{"arch": "dit", "model": "class-conditioned image diffusion model", "dataset": "telescope images of galaxies (Galaxy Zoo DECaLS)", "train_examples": 88335, "image_size": 48, "horizontal_flip": true, "conditioning": "class", "objective": "edm", "cond_dim": 256, "targets": ["bulge size"], "num_classes": 4, "cond_dropout": 0.2, "norm": "layernorm", "hidden_act": "squared_relu", "mlp_ratio": 4, "head_dim": 16, "fused_qkv": false, "qk_norm": false, "inner_norm": false, "patch_size": [8, 8], "layers": 10, "width": 192, "positions": "learned", "optimizer": "adamw", "learning_rate": 0.0016, "beta1": 0.9, "beta2": 0.999, "eps": 1e-08, "max_steps": 19100, "batch_size": 64, "epochs": 13.8, "lr_schedule": "cosine", "final_lr_fraction": 0, "warmup_steps": 950, "weight_decay": 0.2}
Rows from block 3 of a small class-conditioned image diffusion model, named by matrix and row number. Rows with one number belong to one neuron. Each number is 128 + 24 x the weight over its row's rms, rounded and kept within 0 to 255. All counts start at 0. Numbers have three digits each.
After each neuron's rows are labels from the 100 images, of 14976 (inputs lightly noised), where the neuron reaches its highest value: "top examples" is what is common among them; "peak at" is the part of the image that holds the peak. Only what is clearly more common there than usual is listed. The data: telescope images of galaxies (Galaxy Zoo DECaLS). In brackets: how many of the 100, against the usual share in percent.
# fc1: MLP up (model.blocks.3.mlp.fc1.weight, 768x192), inputs 0-95
# fc2: MLP down (model.blocks.3.mlp.fc2.weight, 192x768, transposed), outputs 0-95

fc1.355:119123118115102118100124102133119128111082122123146118141146119127141177151120131138120149143115085109183127133175136133139122134093084137129143149175120138142148095135140139148143144153116094146106174103097147124138113172114121146126146151116120089134129148124110165143120116153129162138
fc2.355:126120131141116126134130113133114133127141111131124142124137084122155155147141143133136139136141123133133131150117133117116129130124151112125167119105129133116133142133161122197117137115120187129112148137133126136116131132120127122143121135118110215137146129120114131124123118110129132132
top examples: shape: featured or disk (66 vs 30.4); edge-on disk: no (65 vs 24.7); bar: no (40 vs 12.9)
peak at: centre (98 vs 11.1)

fc1.703:132112115137137091145122129113119126123134156138144144138162108136116139138113141119108131103135130132162137124138131089154131135115105181151150138139117059111077109185115193148141135139183167179120101134129140131081149148163121134127141181137144187123103131112135146124131102130119117164
fc2.703:123142162139132125124166124158098113084158115134126111117132163112161128169136142156112112180108110108079154141112135132122102128133128110121085123133129094113131108060132135117122149146114147132151102156154126116139114126124120153103115130133126084139142152133169144128125174118132112128
top examples: edge-on disk: yes (46 vs 5.2); roundness: cigar-shaped (37 vs 8.1)
peak at: centre (98 vs 11.1)

fc1.100:108102167119148129142102124135098102130152109150107116169110108115137180130121105125113130104101116138089138134171132101102122104089111143075092133131095127127131163165131139172092119111122115145092170136127104102119119179120127097145125122125098128132108113153106113111126118135106151084
fc2.100:144150096126116132107119137160119145116135135108103166120162189135133086124136130120086111133145140127148161139147129152156108091143139100115114110156162113121111140106144153107130137137133157148125135132115118097164127128145138115117147153139144148152128133149129146120133120119113124142
top examples: shape: featured or disk (64 vs 30.4); edge-on disk: no (54 vs 24.7); spiral arms: yes (41 vs 18.8)
peak at: centre (83 vs 11.1)

fc1.254:147084080087114134086120145122133141118168126105139125128124146143091165162108128125118122137108090151095107184160124106168130139093115149137121081115098116141124142104098148168137123090122125158131084125115170142114113154137117138141112148142114104126164172102086147127130102130145144153
fc2.254:124153137103129133165116122113171155131132123114091131098123119115123126113127109177130106101122160157109130153133122130136123159121154115132165112142162135161104157131152148122111103084155155135170167142141156110187114161124119111133162110160096149100129157143142115120106157132099146111
top examples: edge-on disk: yes (32 vs 5.2); roundness: cigar-shaped (25 vs 8.1)
peak at: centre (65 vs 11.1)

fc1.71:142149129107160097140119116112103114126120147120150130152120139115146177138121137139119110075112154121115131119164105168109101126094074136104106120168128075144068128176140142108128115147124134179089201117127133120117117186101165116125105129143097166121125117118136169136121157125098144119
fc2.71:136125140108139093140103133089081109121135151130124130142130134140123117125121102132145149143137130107117121118144127146125139127131130107133107137148164042124203121020125140123136135127140121212132129142120114127136141108114134129136126149138123111130162129132143137121112143130120131134
top examples: edge-on disk: yes (37 vs 5.2); roundness: cigar-shaped (32 vs 8.1)
peak at: centre (100 vs 11.1)

fc1.384:140124157109146110095125120125124119134163104096100101074157151145092124152082140122136116112130073107111138105127142061132140108124128141133118075080061080153118107143106135177096130150101145145168072135113148135139146101133129123126134105111077116176124149113126074114100119085156133127
fc2.384:122087143128089090139167157116120095150138113129157100107116120146144119102162125143100148135124148112147141111177118098144157154136122129112130184109119088105175135096130118127088111134123103157125159153172173114130110186107110158138161167130130144094173126108109099081110108154112127118
top examples: shape: featured or disk (62 vs 30.4); edge-on disk: no (51 vs 24.7); bar: no (30 vs 12.9)
peak at: bottom right (30 vs 11.1)

fc1.763:119127121142070130132138143141089112132102103148101130120111149116117116123150123090126142140126146143104104135119156131124153122135185133139128118099131134164125121141122114156122113113121103116157109089114135142158154107156135110098180089126147149105172132119127139099108153149152112118
fc2.763:106075159166092125096126131129146123144137163107134153129126159098146111130166126111118137142137107097160144108106138126126162176111129115140079087137084168112107157136122120113114082107123102125137155155121093112162134101117116101155107120181122125106139109117114141104145125152109104144
top examples: roundness: round (52 vs 20.3)
peak at: centre (94 vs 11.1)

fc1.320:118125154131081156099097153152137161140139160069120154088144132089129123120138128099136134147127121159111137138131108132096118114128131121128107126116153182144189118138110122181118123085093146102145092133114144135128129120092125173102135152145135161115108124127121120090138145112165096131
fc2.320:135156111128147168135073137150154183157093184090129094116145110101137130128116106146098120105139122120107159131150149095151158126122144111125127158137074188116089137203172129120112119125128142111142127127159141123118118139131164123137134085140103158130144135115137142102172163144137117164
top examples: edge-on disk: yes (44 vs 5.2); roundness: cigar-shaped (30 vs 8.1)
peak at: centre (83 vs 11.1)

fc1.106:133147133132143169162143138136085137130115128118145129157117090138140208133156139147123131133111149134128127142200137148142133142082099082140144123161154196113124147148140041078146139145124124074063170137124143137211133215109130126138118129133121152133132109131141141132126167120082155103
fc2.106:134132122135130191144129130124057115112122126132134141141117183155117136110094109123134133125108143122125122133122131131120118113136135193113149139131130201128132105103121000167143135136136122047121137144118137131000128126106138127127105143135140093120121127141126114131139129154125122126
top examples: roundness: cigar-shaped (38 vs 8.1); edge-on disk: yes (31 vs 5.2)
peak at: centre (99 vs 11.1)

fc1.331:137131096121157109207154134143140162128075118119166121163126116145143142052141129145114162145146123144148106145152076130119143118118136122140141140153145150111147128181113145164125161109128104118094140149161140150115153155098147138149119124146155118124148103142131154105115142143127171114
fc2.331:105109110059121117141127118154150110145124140132134157147141168115079111103103098118176125079167125127149116140167157162124165141163101137137143118143177133127106142159138137088084137144123156098111103111135173112133156108109150115133144152144141100126129131181146130124144122130139184122
top examples: roundness: round (52 vs 20.3)
peak at: centre (42 vs 11.1)

fc1.719:129123144126116111128146140143109087152198127134176150138125141104142173106126127158125151109142079146146128136165145095142132113090104108132136091133083097119106109130116111131127117177113110163107165093117147133154136161158147132139157129105095140106113181143137100149146146149125105118
fc2.719:135142133121144121117132137166121122149154137111085112125143129138136139192149151127143121146153123131144134156125124181126116117139100159138134150108205106116132151128172102144156129163132171151107106074120129137099133177081095133107150117118098089157138201094131108172138131130130103124
top examples: shape: featured or disk (67 vs 30.4); edge-on disk: no (61 vs 24.7); spiral arms: yes (49 vs 18.8)
peak at: centre (63 vs 11.1)

fc1.321:140161093122112132122105181092122109102165128116104141115154118131119177095133145134136134094115121137104116126209055098152085148089137150126135182119134106155141105162120140139144120133128114147136134154117122162119113176128174148137115144123120115127119128141106145093116132111125150148
fc2.321:166134126148118134127133126129098148125153134138169137126111201108139118194116117115113117146111139125153173148159170193133158130159104105090101139123122097129134169084130113115125122096124134142130115123137110101120132146157116130099132111142108122138167144129114144106106139092104135122
top examples: shape: featured or disk (69 vs 30.4); spiral arms: yes (42 vs 18.8)
peak at: centre (71 vs 11.1)

fc1.684:104124111134045139114095101146110106165112088104105116142161126114131134144149136133148140156078090118142118114149129145111120132123133114100128111103104106142111118170137134157109105159083145135128113083153078109111144146113100105119106116131153116142127123136134112129119110124139137161
fc2.684:085121114133178148140124152149109096172142111084089122133112135131130120079105155138102107133104166127117131130103108121132120158111134147173136114109185114129108099089103125103134111132127149129102127095136117148140124110131151142122118141116105135103108121141146137171133158133145127092
top examples: edge-on disk: yes (35 vs 5.2); roundness: cigar-shaped (30 vs 8.1)
peak at: centre (84 vs 11.1)

fc1.712:108126128146144101111161111101147135125155109144083140147145092139116128127141091089123129121120122132149129117140121135124126162127182126130101098148064146123145124097089159175119158144107145097149127138107153125093115132116148113119129150135152160163118168171155130082090127103149136141
fc2.712:121134145135116087143190144051125083125139053169166135142100131170143120124127114113101140105108129133133097108128115049115131154072129123121137134159113121117133143132123133103132100112131120103126140152136137124151098126137133110158157123145134153097167136089126103101094146143129123107
top examples: edge-on disk: yes (46 vs 5.2); roundness: cigar-shaped (30 vs 8.1)
peak at: centre (86 vs 11.1)

fc1.422:108115148134170159127135133116081101071137131113116158119133187136101159097129109143109140110142131129126130149175141155152137117068127108144105078161124123090096142160116109143174075137112119148149113095098136121138150209135130125139139153108150131117115170132127118087121139124148122100
fc2.422:124131140145091173108131120122085102058131144119151184130128098131155139165127133121159096126136132123146124146134110123088120109155138125112111163167116129155160120115131111121168177143126139141112175104137157140108088096100136124114154079112172106137148156123110111078129133124144104144
top examples: bulge size: small (25 vs 7.2)
peak at: middle left (27 vs 11.1)

fc1.275:146135141143123126134110104112096109108157128151161102145119158153158118090131140117148131118101143114118163086128136107136128136130136108118138163150172108168098144171140085187143138124139131122123113123121106144178145119143128119145108122082135111106121099154132147141146136148116145134
fc2.275:116115104161178131123124103126126114123121108150141151090126149128156147121133100107138124116138132133137127128161156073135121119144160147099128116134141124183151120129065111170122161100118111116125133135116134145127112130110105089163136121130131126158195105102105113127161151083116134144
top examples: spiral arms: yes (41 vs 18.8); bar: no (31 vs 12.9)
peak at: centre (95 vs 11.1)

fc1.226:121119120184155118124123112102124076117102107126144138136133109139130142127120114132125143189117150087128131126120130102150096131097103127183098107128141094142166179132113141132131151102095141136136152135146103115142175141088165075127134197085146151168108172087102135088143133113168123108
fc2.226:118108124181126128115141156120120095102103108112081139131124133143127119122112130146140110061115095124108134132059123150120135135126083117082120163113108101119105070127164135151151118108132122133116139125114142154125086116148120180139157050093151113086130160167161143087164120139150131106
top examples: roundness: round (41 vs 20.3)
peak at: middle left (28 vs 11.1)

fc1.354:106124101111105141103090123123102110124127141124133101132116101106119096152140121073106151111123115122112122138106119063104125099154165178131151154107115122098137138153103128146115132107161103138166096103130161147148120104163095107107143132125141174105123102092125124103122077133130139148
fc2.354:115138128143123129128129137125149137122131115126135130131104123117146129171142121116132140130129149132153121103152130055137143150129103138146142130135120104114151144103118140163103124149107104149107136125160119142142113139140135116148159116126126096117127140119127144127115125115121118114
top examples: roundness: round (52 vs 20.3)
peak at: centre (46 vs 11.1)

fc1.715:086091128119117132140098136170158154118102132112127127146075122128124142095097143111120120125110103107137116130154117181110136102134123140121125143167152184141175107081157173142122108124161132117120152095101132141060108147092130115096127138146145171147130133111159160150103127117104122115
fc2.715:139107133150121089125177134101133101146111129157128148135065071122142147066101128154112119115086103128092119117120113214132125129113117110111118129136223092126125119131137152142092144127109111115138167180151123118134130114150119104117111152130096119150113111090117094116131100150140092114
top examples: roundness: cigar-shaped (30 vs 8.1)
peak at: centre (98 vs 11.1)

fc1.36:128120125133097147111108127151082117115140135116095105080106083140098120126149099122090155137123103100158122143126139076109158122136158155111108114089105111102138151190110140149104124111120088150159101131118091120145159121141124132115138091126172119112131122125107114075124117105140095119
fc2.36:125138140155122113150133121131142143109138090149120117116123042130171142135143126131133148123131142128140149110112106051137118138148120103103135136129054131132139129181144127186148119154138116097122146096142136122120137153140119138130138129125109209116137122134119109137123110112135136090
top examples: roundness: round (56 vs 20.3)
peak at: centre (82 vs 11.1)

fc1.62:117124133087104111127183161112139083130154140138137134134137122136163122185094118087117090114129130140140104116121144137143123139134092088123166149132106122103126141154171133172167141110160172100080141152124129129111142128092117121118069127098099159115102105126085133127122102125110181112
fc2.62:112113117135107156120076142142143163157110148097098111124162084105149156205124132130123139136157117105087147122157162121147150115138141141140100138132083163151124160170152104046120155134134144136081126111107114121104134118106150146132091134122101130140149130136122089139147152158133124132
top examples: edge-on disk: no (51 vs 24.7); spiral arms: yes (43 vs 18.8)
peak at: top left (27 vs 11.1)

fc1.284:120102142157139142128131142136108149055135141094124165071109094129090136126125115137122133149122098141093129160145096103156129111115160148167130111118111096097115122177117140124153117163124114171156097121141130119136114145167146137095133142127119123102128169104152140075100094102139108103
fc2.284:123143143137113140119145104135082161076129127122114152092171188113179132131145125117102123121153101127117139182148155208125120130131127089080104137125183086140162130093134128123148145127132154148099142123136128109127140128125124146118144127132138143175110174142111119097125122112133111118
top examples: shape: featured or disk (74 vs 30.4); edge-on disk: yes (26 vs 5.2)
peak at: centre (88 vs 11.1)

fc1.554:145144097118142146132121102121145122181080117126141123165119122117171134101114139127127133151204107124103126146178140135182092138131184140137126138130124145088154135147117134131116146124109122092110156125121141116127147170062138100102170106143135114105109159106115148151126083130109125132
fc2.554:154080114097169125189139130165116156150149133133121108096162116095123198140132125132157121147158138139099102156136161152113105119138144134143108101120126145090100072100174109088132111163165145109119105143143147149098145112114138126143127118146121158122083155116147122122109101100160162157
top examples: roundness: round (52 vs 20.3)
peak at: middle left (36 vs 11.1)

fc1.452:113142148147114155109085177147099165143109165144118111121132143088137145120181115134127133132141118110122145118160134119107132103088122138139119139137131138114154100122121149126101129120107106069098152158148126138131114200091116172132097137150113143115174141129108147144140162119107109111
fc2.452:125126143126155152124095082137098174129117168152138080144091111090109141150082130135155109116157119119109146126097122141149122098154114119129137145156131133156104144143162149135127117118144161077132116153110124135138155096150131107129098129140125107148084121136127167165146120133126145131
top examples: shape: featured or disk (63 vs 30.4); edge-on disk: no (53 vs 24.7); spiral arms: yes (41 vs 18.8)
peak at: centre (36 vs 11.1)

fc1.516:082118141177115111119105145152129135138084115125124154120126120120120156107126113092165131136133118142096177153147132128111133157129143108126134178143156125114155066122089154147104154107122111140183089134123125099101141143108143128113089131159143131142110125143154139137149140152060080102
fc2.516:129094158164155140123091144178139146127095132125128144127137109136104117122100131157102101102131122104097172119136113154142128122123128121118101111159097136160094184128146144136107126102151137141118116099123146157150114134164134125140117108173087105119091136066112165147163145118111127140
top examples: shape: featured or disk (62 vs 30.4)
peak at: centre (39 vs 11.1)

fc1.423:146176157096119101120117148152117131137156123123076096163140129129135144115128162148137143101095083106160177123151102073118138132115120132119172140112082139141116094113130134171134142144114108103115148092145110124137126144148083130111084124125170106129119094086158069115140155071127100131
fc2.423:130099142138160141125093127173101144112100137140125164116120114136140114100112084129167098133114116104151135133145121171126125143146093058127135146115198127119108152126122133122115158089116150116114132145141121089108134124136149138144077158137122108153129099158166144109142101149121146112
top examples: roundness: round (41 vs 20.3)
peak at: centre (86 vs 11.1)

fc1.262:127154110118139083109145124125119116115150141140118118149143120101116115134124162152107162100108105116121133119128067131162125112093138122089188141118144122174129137112122133137152113114114119091133108182156145149122104154154136109178117130149113139158154119082113109105122146087155148103
fc2.262:135103115103124107139128126140125134109158144141132130154111120103147149114143095094150091138103155124123137127110176119101127113135121141158186118109129139072123132146142099111150129107139139091097150169113135123115156157126096131082102116155146118106123124176135122108121128183162149132
top examples: bulge size: small (28 vs 7.2)
peak at: top centre (29 vs 11.1)

fc1.367:111117131104166172131111128111142172125104164144095152130115115133114159139114120093122145138131089111119106107175120132098154162108131168135068066105137146097156146100109144142110106106158126127114098163130093129111164122149113122152112110155117151123152105139120136105152128124120110113
fc2.367:100092158195126146130116165136133120081148184137165085122121153125100138141081139141135079124129150145104111151152137105121169084167121101115104100094087155127088127171128157131088168148154146122075151147113124119164118098120144124154116118157140148132114112114110136083106102121163122140
top examples: roundness: cigar-shaped (26 vs 8.1)
peak at: centre (72 vs 11.1)

fc1.494:155136108103122137147100131096122121129100157122142134166123068121152129123103143123094102129131147114149131091129133108136087112129131140129144140155099136109149119159140118123114119105139184126138116106126128130134108133136131140137136128130155215125097117119144136110134147126117094104
fc2.494:120128136115125135133142130110176125124131145139137137128143046134108138126147134126135154122128139131136141122124131099139138136140147167100133127114113140136132133157122130184143110130133044122133132127123140124145129126120119124128130119115141035140124136121126127119136127147123131124
top examples: roundness: round (49 vs 20.3)
peak at: top right (27 vs 11.1)

fc1.65:100139134113149104115135165141145107107133096121086104144141141100125140104122144122089139132168146196115157125129125149118128148113136124128088115066175127098149093147113127151139165148135114126122121156141094169130131127111144109135104139145180126112097143069147125081141105116116156144
fc2.65:119131135097093077160160101141153116111162091136134097168115160140117080136130137110147131097171118190119153120109110124113107161157132142124127142098116116125107124115154132129137093141118143123138112167091080119126143166142105144132101145148174121117117147173098137102110103135119172120
top examples: edge-on disk: yes (42 vs 5.2); roundness: cigar-shaped (27 vs 8.1)
peak at: centre (68 vs 11.1)

fc1.379:147071149123130120089115096133149126128165104126105117096153116132143120117135112114136144155121093103112160132124138143121124102138138134139124122140158132099147079106149151161123166119103114127157103121136161145091149123135085164152171167130106152159139216132151126158128179108154113123
fc2.379:132127114121149142117154143137117125145107109161145144141145104098162118101112164121085126124113127096136163133150108162152108110112108179134130101136115115134150169160101117140109134083158114119121110102133148135117146119118135082109147106132100100134129154093132095155172135155140095122
top examples: edge-on disk: no (58 vs 24.7); spiral arms: yes (50 vs 18.8); bar: no (38 vs 12.9)
peak at: centre (94 vs 11.1)

fc1.177:150107112121109143122092156109108118075113140128111108129107136155137164117159130152113131112113077134122108113180108153161123138110140147117148155094135147111150156118157142138127085119122117094117117174133116126119135184116111129162099102132101126120155078106124125110124133117121178130
fc2.177:160133118133153138125132110077111132090129153107190128150123104152117119164092111120142120123119149121144115116125177075092148125108104100114124100137108156141093094144076150105126150116110163091137143177111087153137145122166131104110111126155148130124127086171141138093129132142122124127
top examples: shape: featured or disk (78 vs 30.4); edge-on disk: no (64 vs 24.7); spiral arms: yes (55 vs 18.8)
peak at: centre (56 vs 11.1)

fc1.336:097145120127116154108167156100148136117130161112103135103099136141100146159131111142140119158083145155120133108172119054156115086118142137161100142131110136113151111138104139157158062133163119113128127107130124091145105163133115145128146128128132142105117143139179115157123162142126087136
fc2.336:137155115136115151121108169113134174133103140145112118108132134150147131147147129114094129096137091127136103125156111219136107149125153105097106121138141153148076157111135134158117103169141138111130152170152116172104114135143169095187133079082144139121115111100146135106134153096123087141
top examples: edge-on disk: yes (30 vs 5.2); roundness: cigar-shaped (30 vs 8.1)
peak at: centre (68 vs 11.1)

fc1.73:123140133118119119080172110104124127125107126089204191136130122115132116123123121129118112083137124098072127133118151103090132128130108136111126139124111090140129116174126172160093140088118140158127133057141144103089077122082153108148133115112098151071112131100120118172145145150100134161
fc2.73:101157169121109119122091123186140177134145115126162106110178152134142128154140125126103126138120082135115152119165159119128139114107129096132083142128122127101143115132134138081104133095101130125112048141100121102132116152121130178107140128141149136145143119146143173131162147141134138124
top examples: edge-on disk: yes (38 vs 5.2)
peak at: centre (81 vs 11.1)

fc1.197:152154153165152123133113155118114135139127146121113126106115066105130171123145118143116101088123125127115098134184105103163099113092114161111091159122143097120116100179125115144134152114105138163137142133120096106148121241105109148127138114150107137142138119127123140131102137150115138115
fc2.197:132134156122135149097096124133074167109106129096121157140109203094118154127128127155134113084132127113119142144108116175105137115147123128121124119138110101156162128049129067142111129098142139134130133127130118121081147103125172125125085124151147113129115087147135155131115116108111106124
top examples: spiral arms: yes (41 vs 18.8)
peak at: bottom right (29 vs 11.1)

fc1.642:139092117136120109155142110132104100111146109116117105108170111165128181161156115115153134129112111142095131128173170137112148060086143108116103132123095082128110118174133124174111137133130119144118180106132154064138143193100140100132133148135105126134153139182151157174117145162101101122
fc2.642:119141098090155150135172172137118118117107122127140103119150161121148123088134136127133094152118156156116103106166115086156127109150143106127127141132151134161150122073121128047152134122101118123163153116097167103135133134089124134144108089189103127108113142107082163132128126131134120098
top examples: edge-on disk: yes (25 vs 5.2)
peak at: centre (49 vs 11.1)

fc1.407:125134091145100136139116120117122132126130145112141168164066164144133131135133119144127140193096125139146112136132123121170119123126141097121176148149169127080120166170128092171157097123152119139156136137137082102168127132127126112113163149098126104119078088098089137114149141157096148116
fc2.407:082138103153128154149104132143112143080123108120150127150145149136124167142115102124120125108123159141135152110163118084118105113138170099143118135154073150177154084095097110136153140135141107131112142115131155139103118159112159126155122135157180129139172073118100087099154148091129119128
top examples: edge-on disk: no (53 vs 24.7); spiral arms: yes (45 vs 18.8); bar: no (36 vs 12.9)
peak at: centre (80 vs 11.1)

fc1.530:096100150111116115139109140119120166110132112077078193130093125148137131136158114173143124063148080118113121119153106102140130145083100125104112139157109127114096139116112122136140110131117122150097105114157140117132121148099131146147125131131095120128180161121129135137145105147096133176
fc2.530:088123159110130136184122091098096126112135111101165134093113152158158139135124107110089118121089138153117156167161111154134109139113118149095110106140131108186124100114154139123151129111146142138150078113130117145125111121155131103114106088144154144136122140123148132119118164119116145105
top examples: roundness: round (41 vs 20.3)
peak at: centre (37 vs 11.1)