From a checkpoint of a small class-conditioned image diffusion model: patch size [8, 8], trained on telescope images of galaxies (Galaxy Zoo DECaLS).
Rows from block 2, named by matrix and row number. Rows with one number belong to one neuron. Each number is 500 + 50 x the weight over its row's rms, rounded and kept within 0 to 999. All counts start at 0. Numbers have three digits each. After the name is the row's rms in percent of the matrix's.
# fc1: MLP up (model.blocks.2.mlp.fc1.weight, 768x192), inputs 39-77
# fc2: MLP down (model.blocks.2.mlp.fc2.weight, 192x768, transposed), outputs 39-77
fc1.409 124:555569517439436436531459479632459459477478568506515529511503570679466474488400488443506488530445478513505547484411527
fc1.410 095:463520491561463454510480477494571527454502545560454481586562549507538535494550540411478420537465408451441419549534570
fc1.411 104:452451516460478524474467463525464527482534499535497518480528484474562461484464621504498500453548514532568527535521528
fc1.412 063:483585489466525480528455513524557506582455555514526538501564436476442518403479511477548533511528533481420508561494578
fc1.413 113:477506465426445528465557461492525523502453442491521506478520532463535426516558437540525519568585480586444456432415594
fc1.414 127:499509506497576520425496560532481467513474485465468609492511504555424580592533450400469521503485488524500583596534537
fc1.415 110:495516502504454406564383522517481485487501484391470476495527512497511464541477504428535523543440507516513482477504481
fc1.416 069:529512420497504492597443527500532455507532573513505470549595497538507568487489506563573474453587407533561463486529493
fc1.417 008:556604472482480528347499486621468451592571453430485478528660517527519547615486380431463452541491535499539516447467539
fc1.418 147:486546414417515527493492437551476465574479505448481592519510550513563478524475419380489483536551492530531544494593492
fc1.419 107:452511471586414447540431487561443514493546488567473480546522433500415476529473537576469456482476436528526395487548461
fc1.420 103:527502458496551456503435541555512571555549522502392521490542488536530534488499538514486489506467526540492496493450465
fc1.421 062:408533520582523447473563499483492509620454555506429508448578530551524531547437510573456446502506541476529527474539368
fc1.422 093:510499516429523544499555442535540486495472511462547453502509529482510488512483639500575437511514494386468491524537593
fc1.423 073:538466569543425505485489521530508585539527527554478492486664623562572477491488541503523605541504529497422514448484450
fc1.424 067:575501452393534504439546450534537545567514412474610470323554439531549485461462545485463442498533675509417531488489490
fc1.425 068:529527565498491456532550533516528552452485478538570538497565464441499480416524487543533548463504503528531445495479505
fc1.426 079:517551419474503468459538552547525471524537565505588491496600525512526556515477520428476471465502533451412563531524459
fc1.427 095:574448535567516476460545430430481569521507516531488477499547562503535528519531534500543547515455470546452489504516389
fc1.428 102:431569413436536483512515473504508527560466470525448559474558502418486438387548416510465399457543501570567573454557481
fc1.429 068:544453543443551443491490463539495554499478502546514503504741376479524452497506517577548521486531480506587409450519561
fc1.430 061:521553510505542603494567473475487512576484594527374432530582462528489532479491535572536517534468445535479475429503447
fc1.431 091:449555504587506443508514434448491473493489512488556449503509545460481659508527477526565491528514518567506422398516476
fc1.432 106:544479433431540427498462435526494457477465469431490485500598471532532402465540432385446417474466446493439541489499500
fc1.433 093:435474480511520483464468479471496491496445534556533417503540508388608431484513519547558597507485526484470435478532506
fc1.434 124:471470505594591507453554511575446492519546514531513440523521545417401352535493490469549575473435509530445605479373438
fc1.435 084:523506453434588540369478457415457542539494515503450470464562492550520472461421500546473498456553576478360586456360568
fc1.436 080:540520468549468493483429574469461449521481459497451498437581545449381505444441531500498471481432570486460463548408518
fc1.437 165:523516476537503429479494523525569450474453494567514568484520599386615523484495610498499454450571536528549516480439559
fc1.438 093:590456527525510486484513470531464530445515473529595477510676446432494439503539519459458446474504483508505496420456486
fc1.439 115:499564485478562457471575473587605465517519518391488507550512523512514599532516479512568486504458493435481515528488518
fc1.440 115:504556457438614566527510577522578496542413515568459546510602514465530549428475490551522526446529514437521519605510538
fc2.409 130:557547513537566543545561508634506518519474589510514478529535556350504505536389467454532502508463484499494528521383523
fc2.410 083:466500496571451450545487571514392485470502503425381498583453486515497459549477427608523564459489421529497504449496507
fc2.411 093:498439552524476539486445504441473492421539525451537537459515430526430531530500379491551526492499541475430481483530487
fc2.412 046:584542552451497494545542546535509379424514562454455504466533459484523567735476485510556496533519524555488530498507535
fc2.413 109:488523521615527503459441447538527452509424457512513504507553523522534405489559468578507504561602461576460479488420581
fc2.414 115:487500519472410470458483560532462511485474499436489388513462469441449553427541434390470531523501461519466570374544531
fc2.415 111:524548490532395418524442575570497493554531480511483568484513574436613622552495353572413502545491480504505543600349520
fc2.416 046:431514580566497539597502514465451573473535501539453561418592502565487492624515479557467527517528639512510552497523525
fc2.417 009:532482462357535560484417453475542477480459483521539529445611440536504445593452496592474482503539556543518461570464490
fc2.418 126:497533443610458459506537471516535505443497508474490431520544516505541500513491434420518507511527501544505562507600504
fc2.419 112:454537519428512502532565458580402496500534495597504557516452428521440456469487548564479497494448462531484394485518476
fc2.420 072:542502500511550480558515500472497363401538489532265486465362540504533486528452516514514501486496548495500490530508469
fc2.421 056:447484562491520455542492425413440470503513456446624470520498558531525462489511483501533513522426550541556490509569461
fc2.422 093:485532638517627489457456547549503526468433530501618527501410453537431485488462480540577528576531423521529492479494429
fc2.423 077:534491539531472473489468469513520313489524543520493490466491495485532555576536519464498514513526517503522497488504508
fc2.424 060:528469483498515452438540510444496589481500394527477504272345507484489524530415473473488481527442678506530483531472503
fc2.425 051:647480542542510495547525512501533405497489487476591499474570451535496537720508548485471497506491538514529544495528499
fc2.426 077:448493572567485479455468544467512439433460487491524480485557497512502489444482530498506551510496507531499574540530518
fc2.427 097:523476611445532455513419485454503532454436533544455520558497552472548474480561540499470501593413451499518446508460403
fc2.428 128:461578503592526487502494509488486528462480476588464463480714480531431436543529416498460445476518502538475515542496507
fc2.429 069:563501460532498526437527460512454317508511529496489523515498515520525552495452501506428525480553543500536448515495482
fc2.430 055:473550577516551529536462460490503555415512573600465553557433493518522537566426533450577467480443420442473537482510484
fc2.431 078:331533470507445481624448499514528576612480548410590594532407468499470411522503522450459419468459477429516512469510481
fc2.432 088:576517375512489519571588477517515458500548550452413523553514520527491545529529566479531497503520388498490588532498568
fc2.433 093:359538560494518505440450452466535566477452529540525492484595506575592443507558486544514520521420537490545470482477473
fc2.434 118:473433444512591513525529472488588487516488542500532530476492531478598548479511547547489534534462545509527320389548504
fc2.435 066:589564478492539495380519392595513366473535521520460518448539472500528464631441493549481469469496488464497435455546516
fc2.436 100:496464491590492457562555477540483482444545525548471535472529491546534517430498561481533398472530537420628462562529420
fc2.437 146:528536468444506532512475521533528506522453483537482443496584584610605520529482561499478463476540537552505522535456493
fc2.438 104:675554548492496502499498525550486400559474461560583532556483528512563482535546437455522503558500460532471575485488566
fc2.439 117:515530469480419562458394470584573520476515518416505477545515539469502567485520477531574435488462532409464514518475524
fc2.440 116:396492459507425466506487548496551431449434626506484442406485534477578505465431526485571478487486540403497536509550473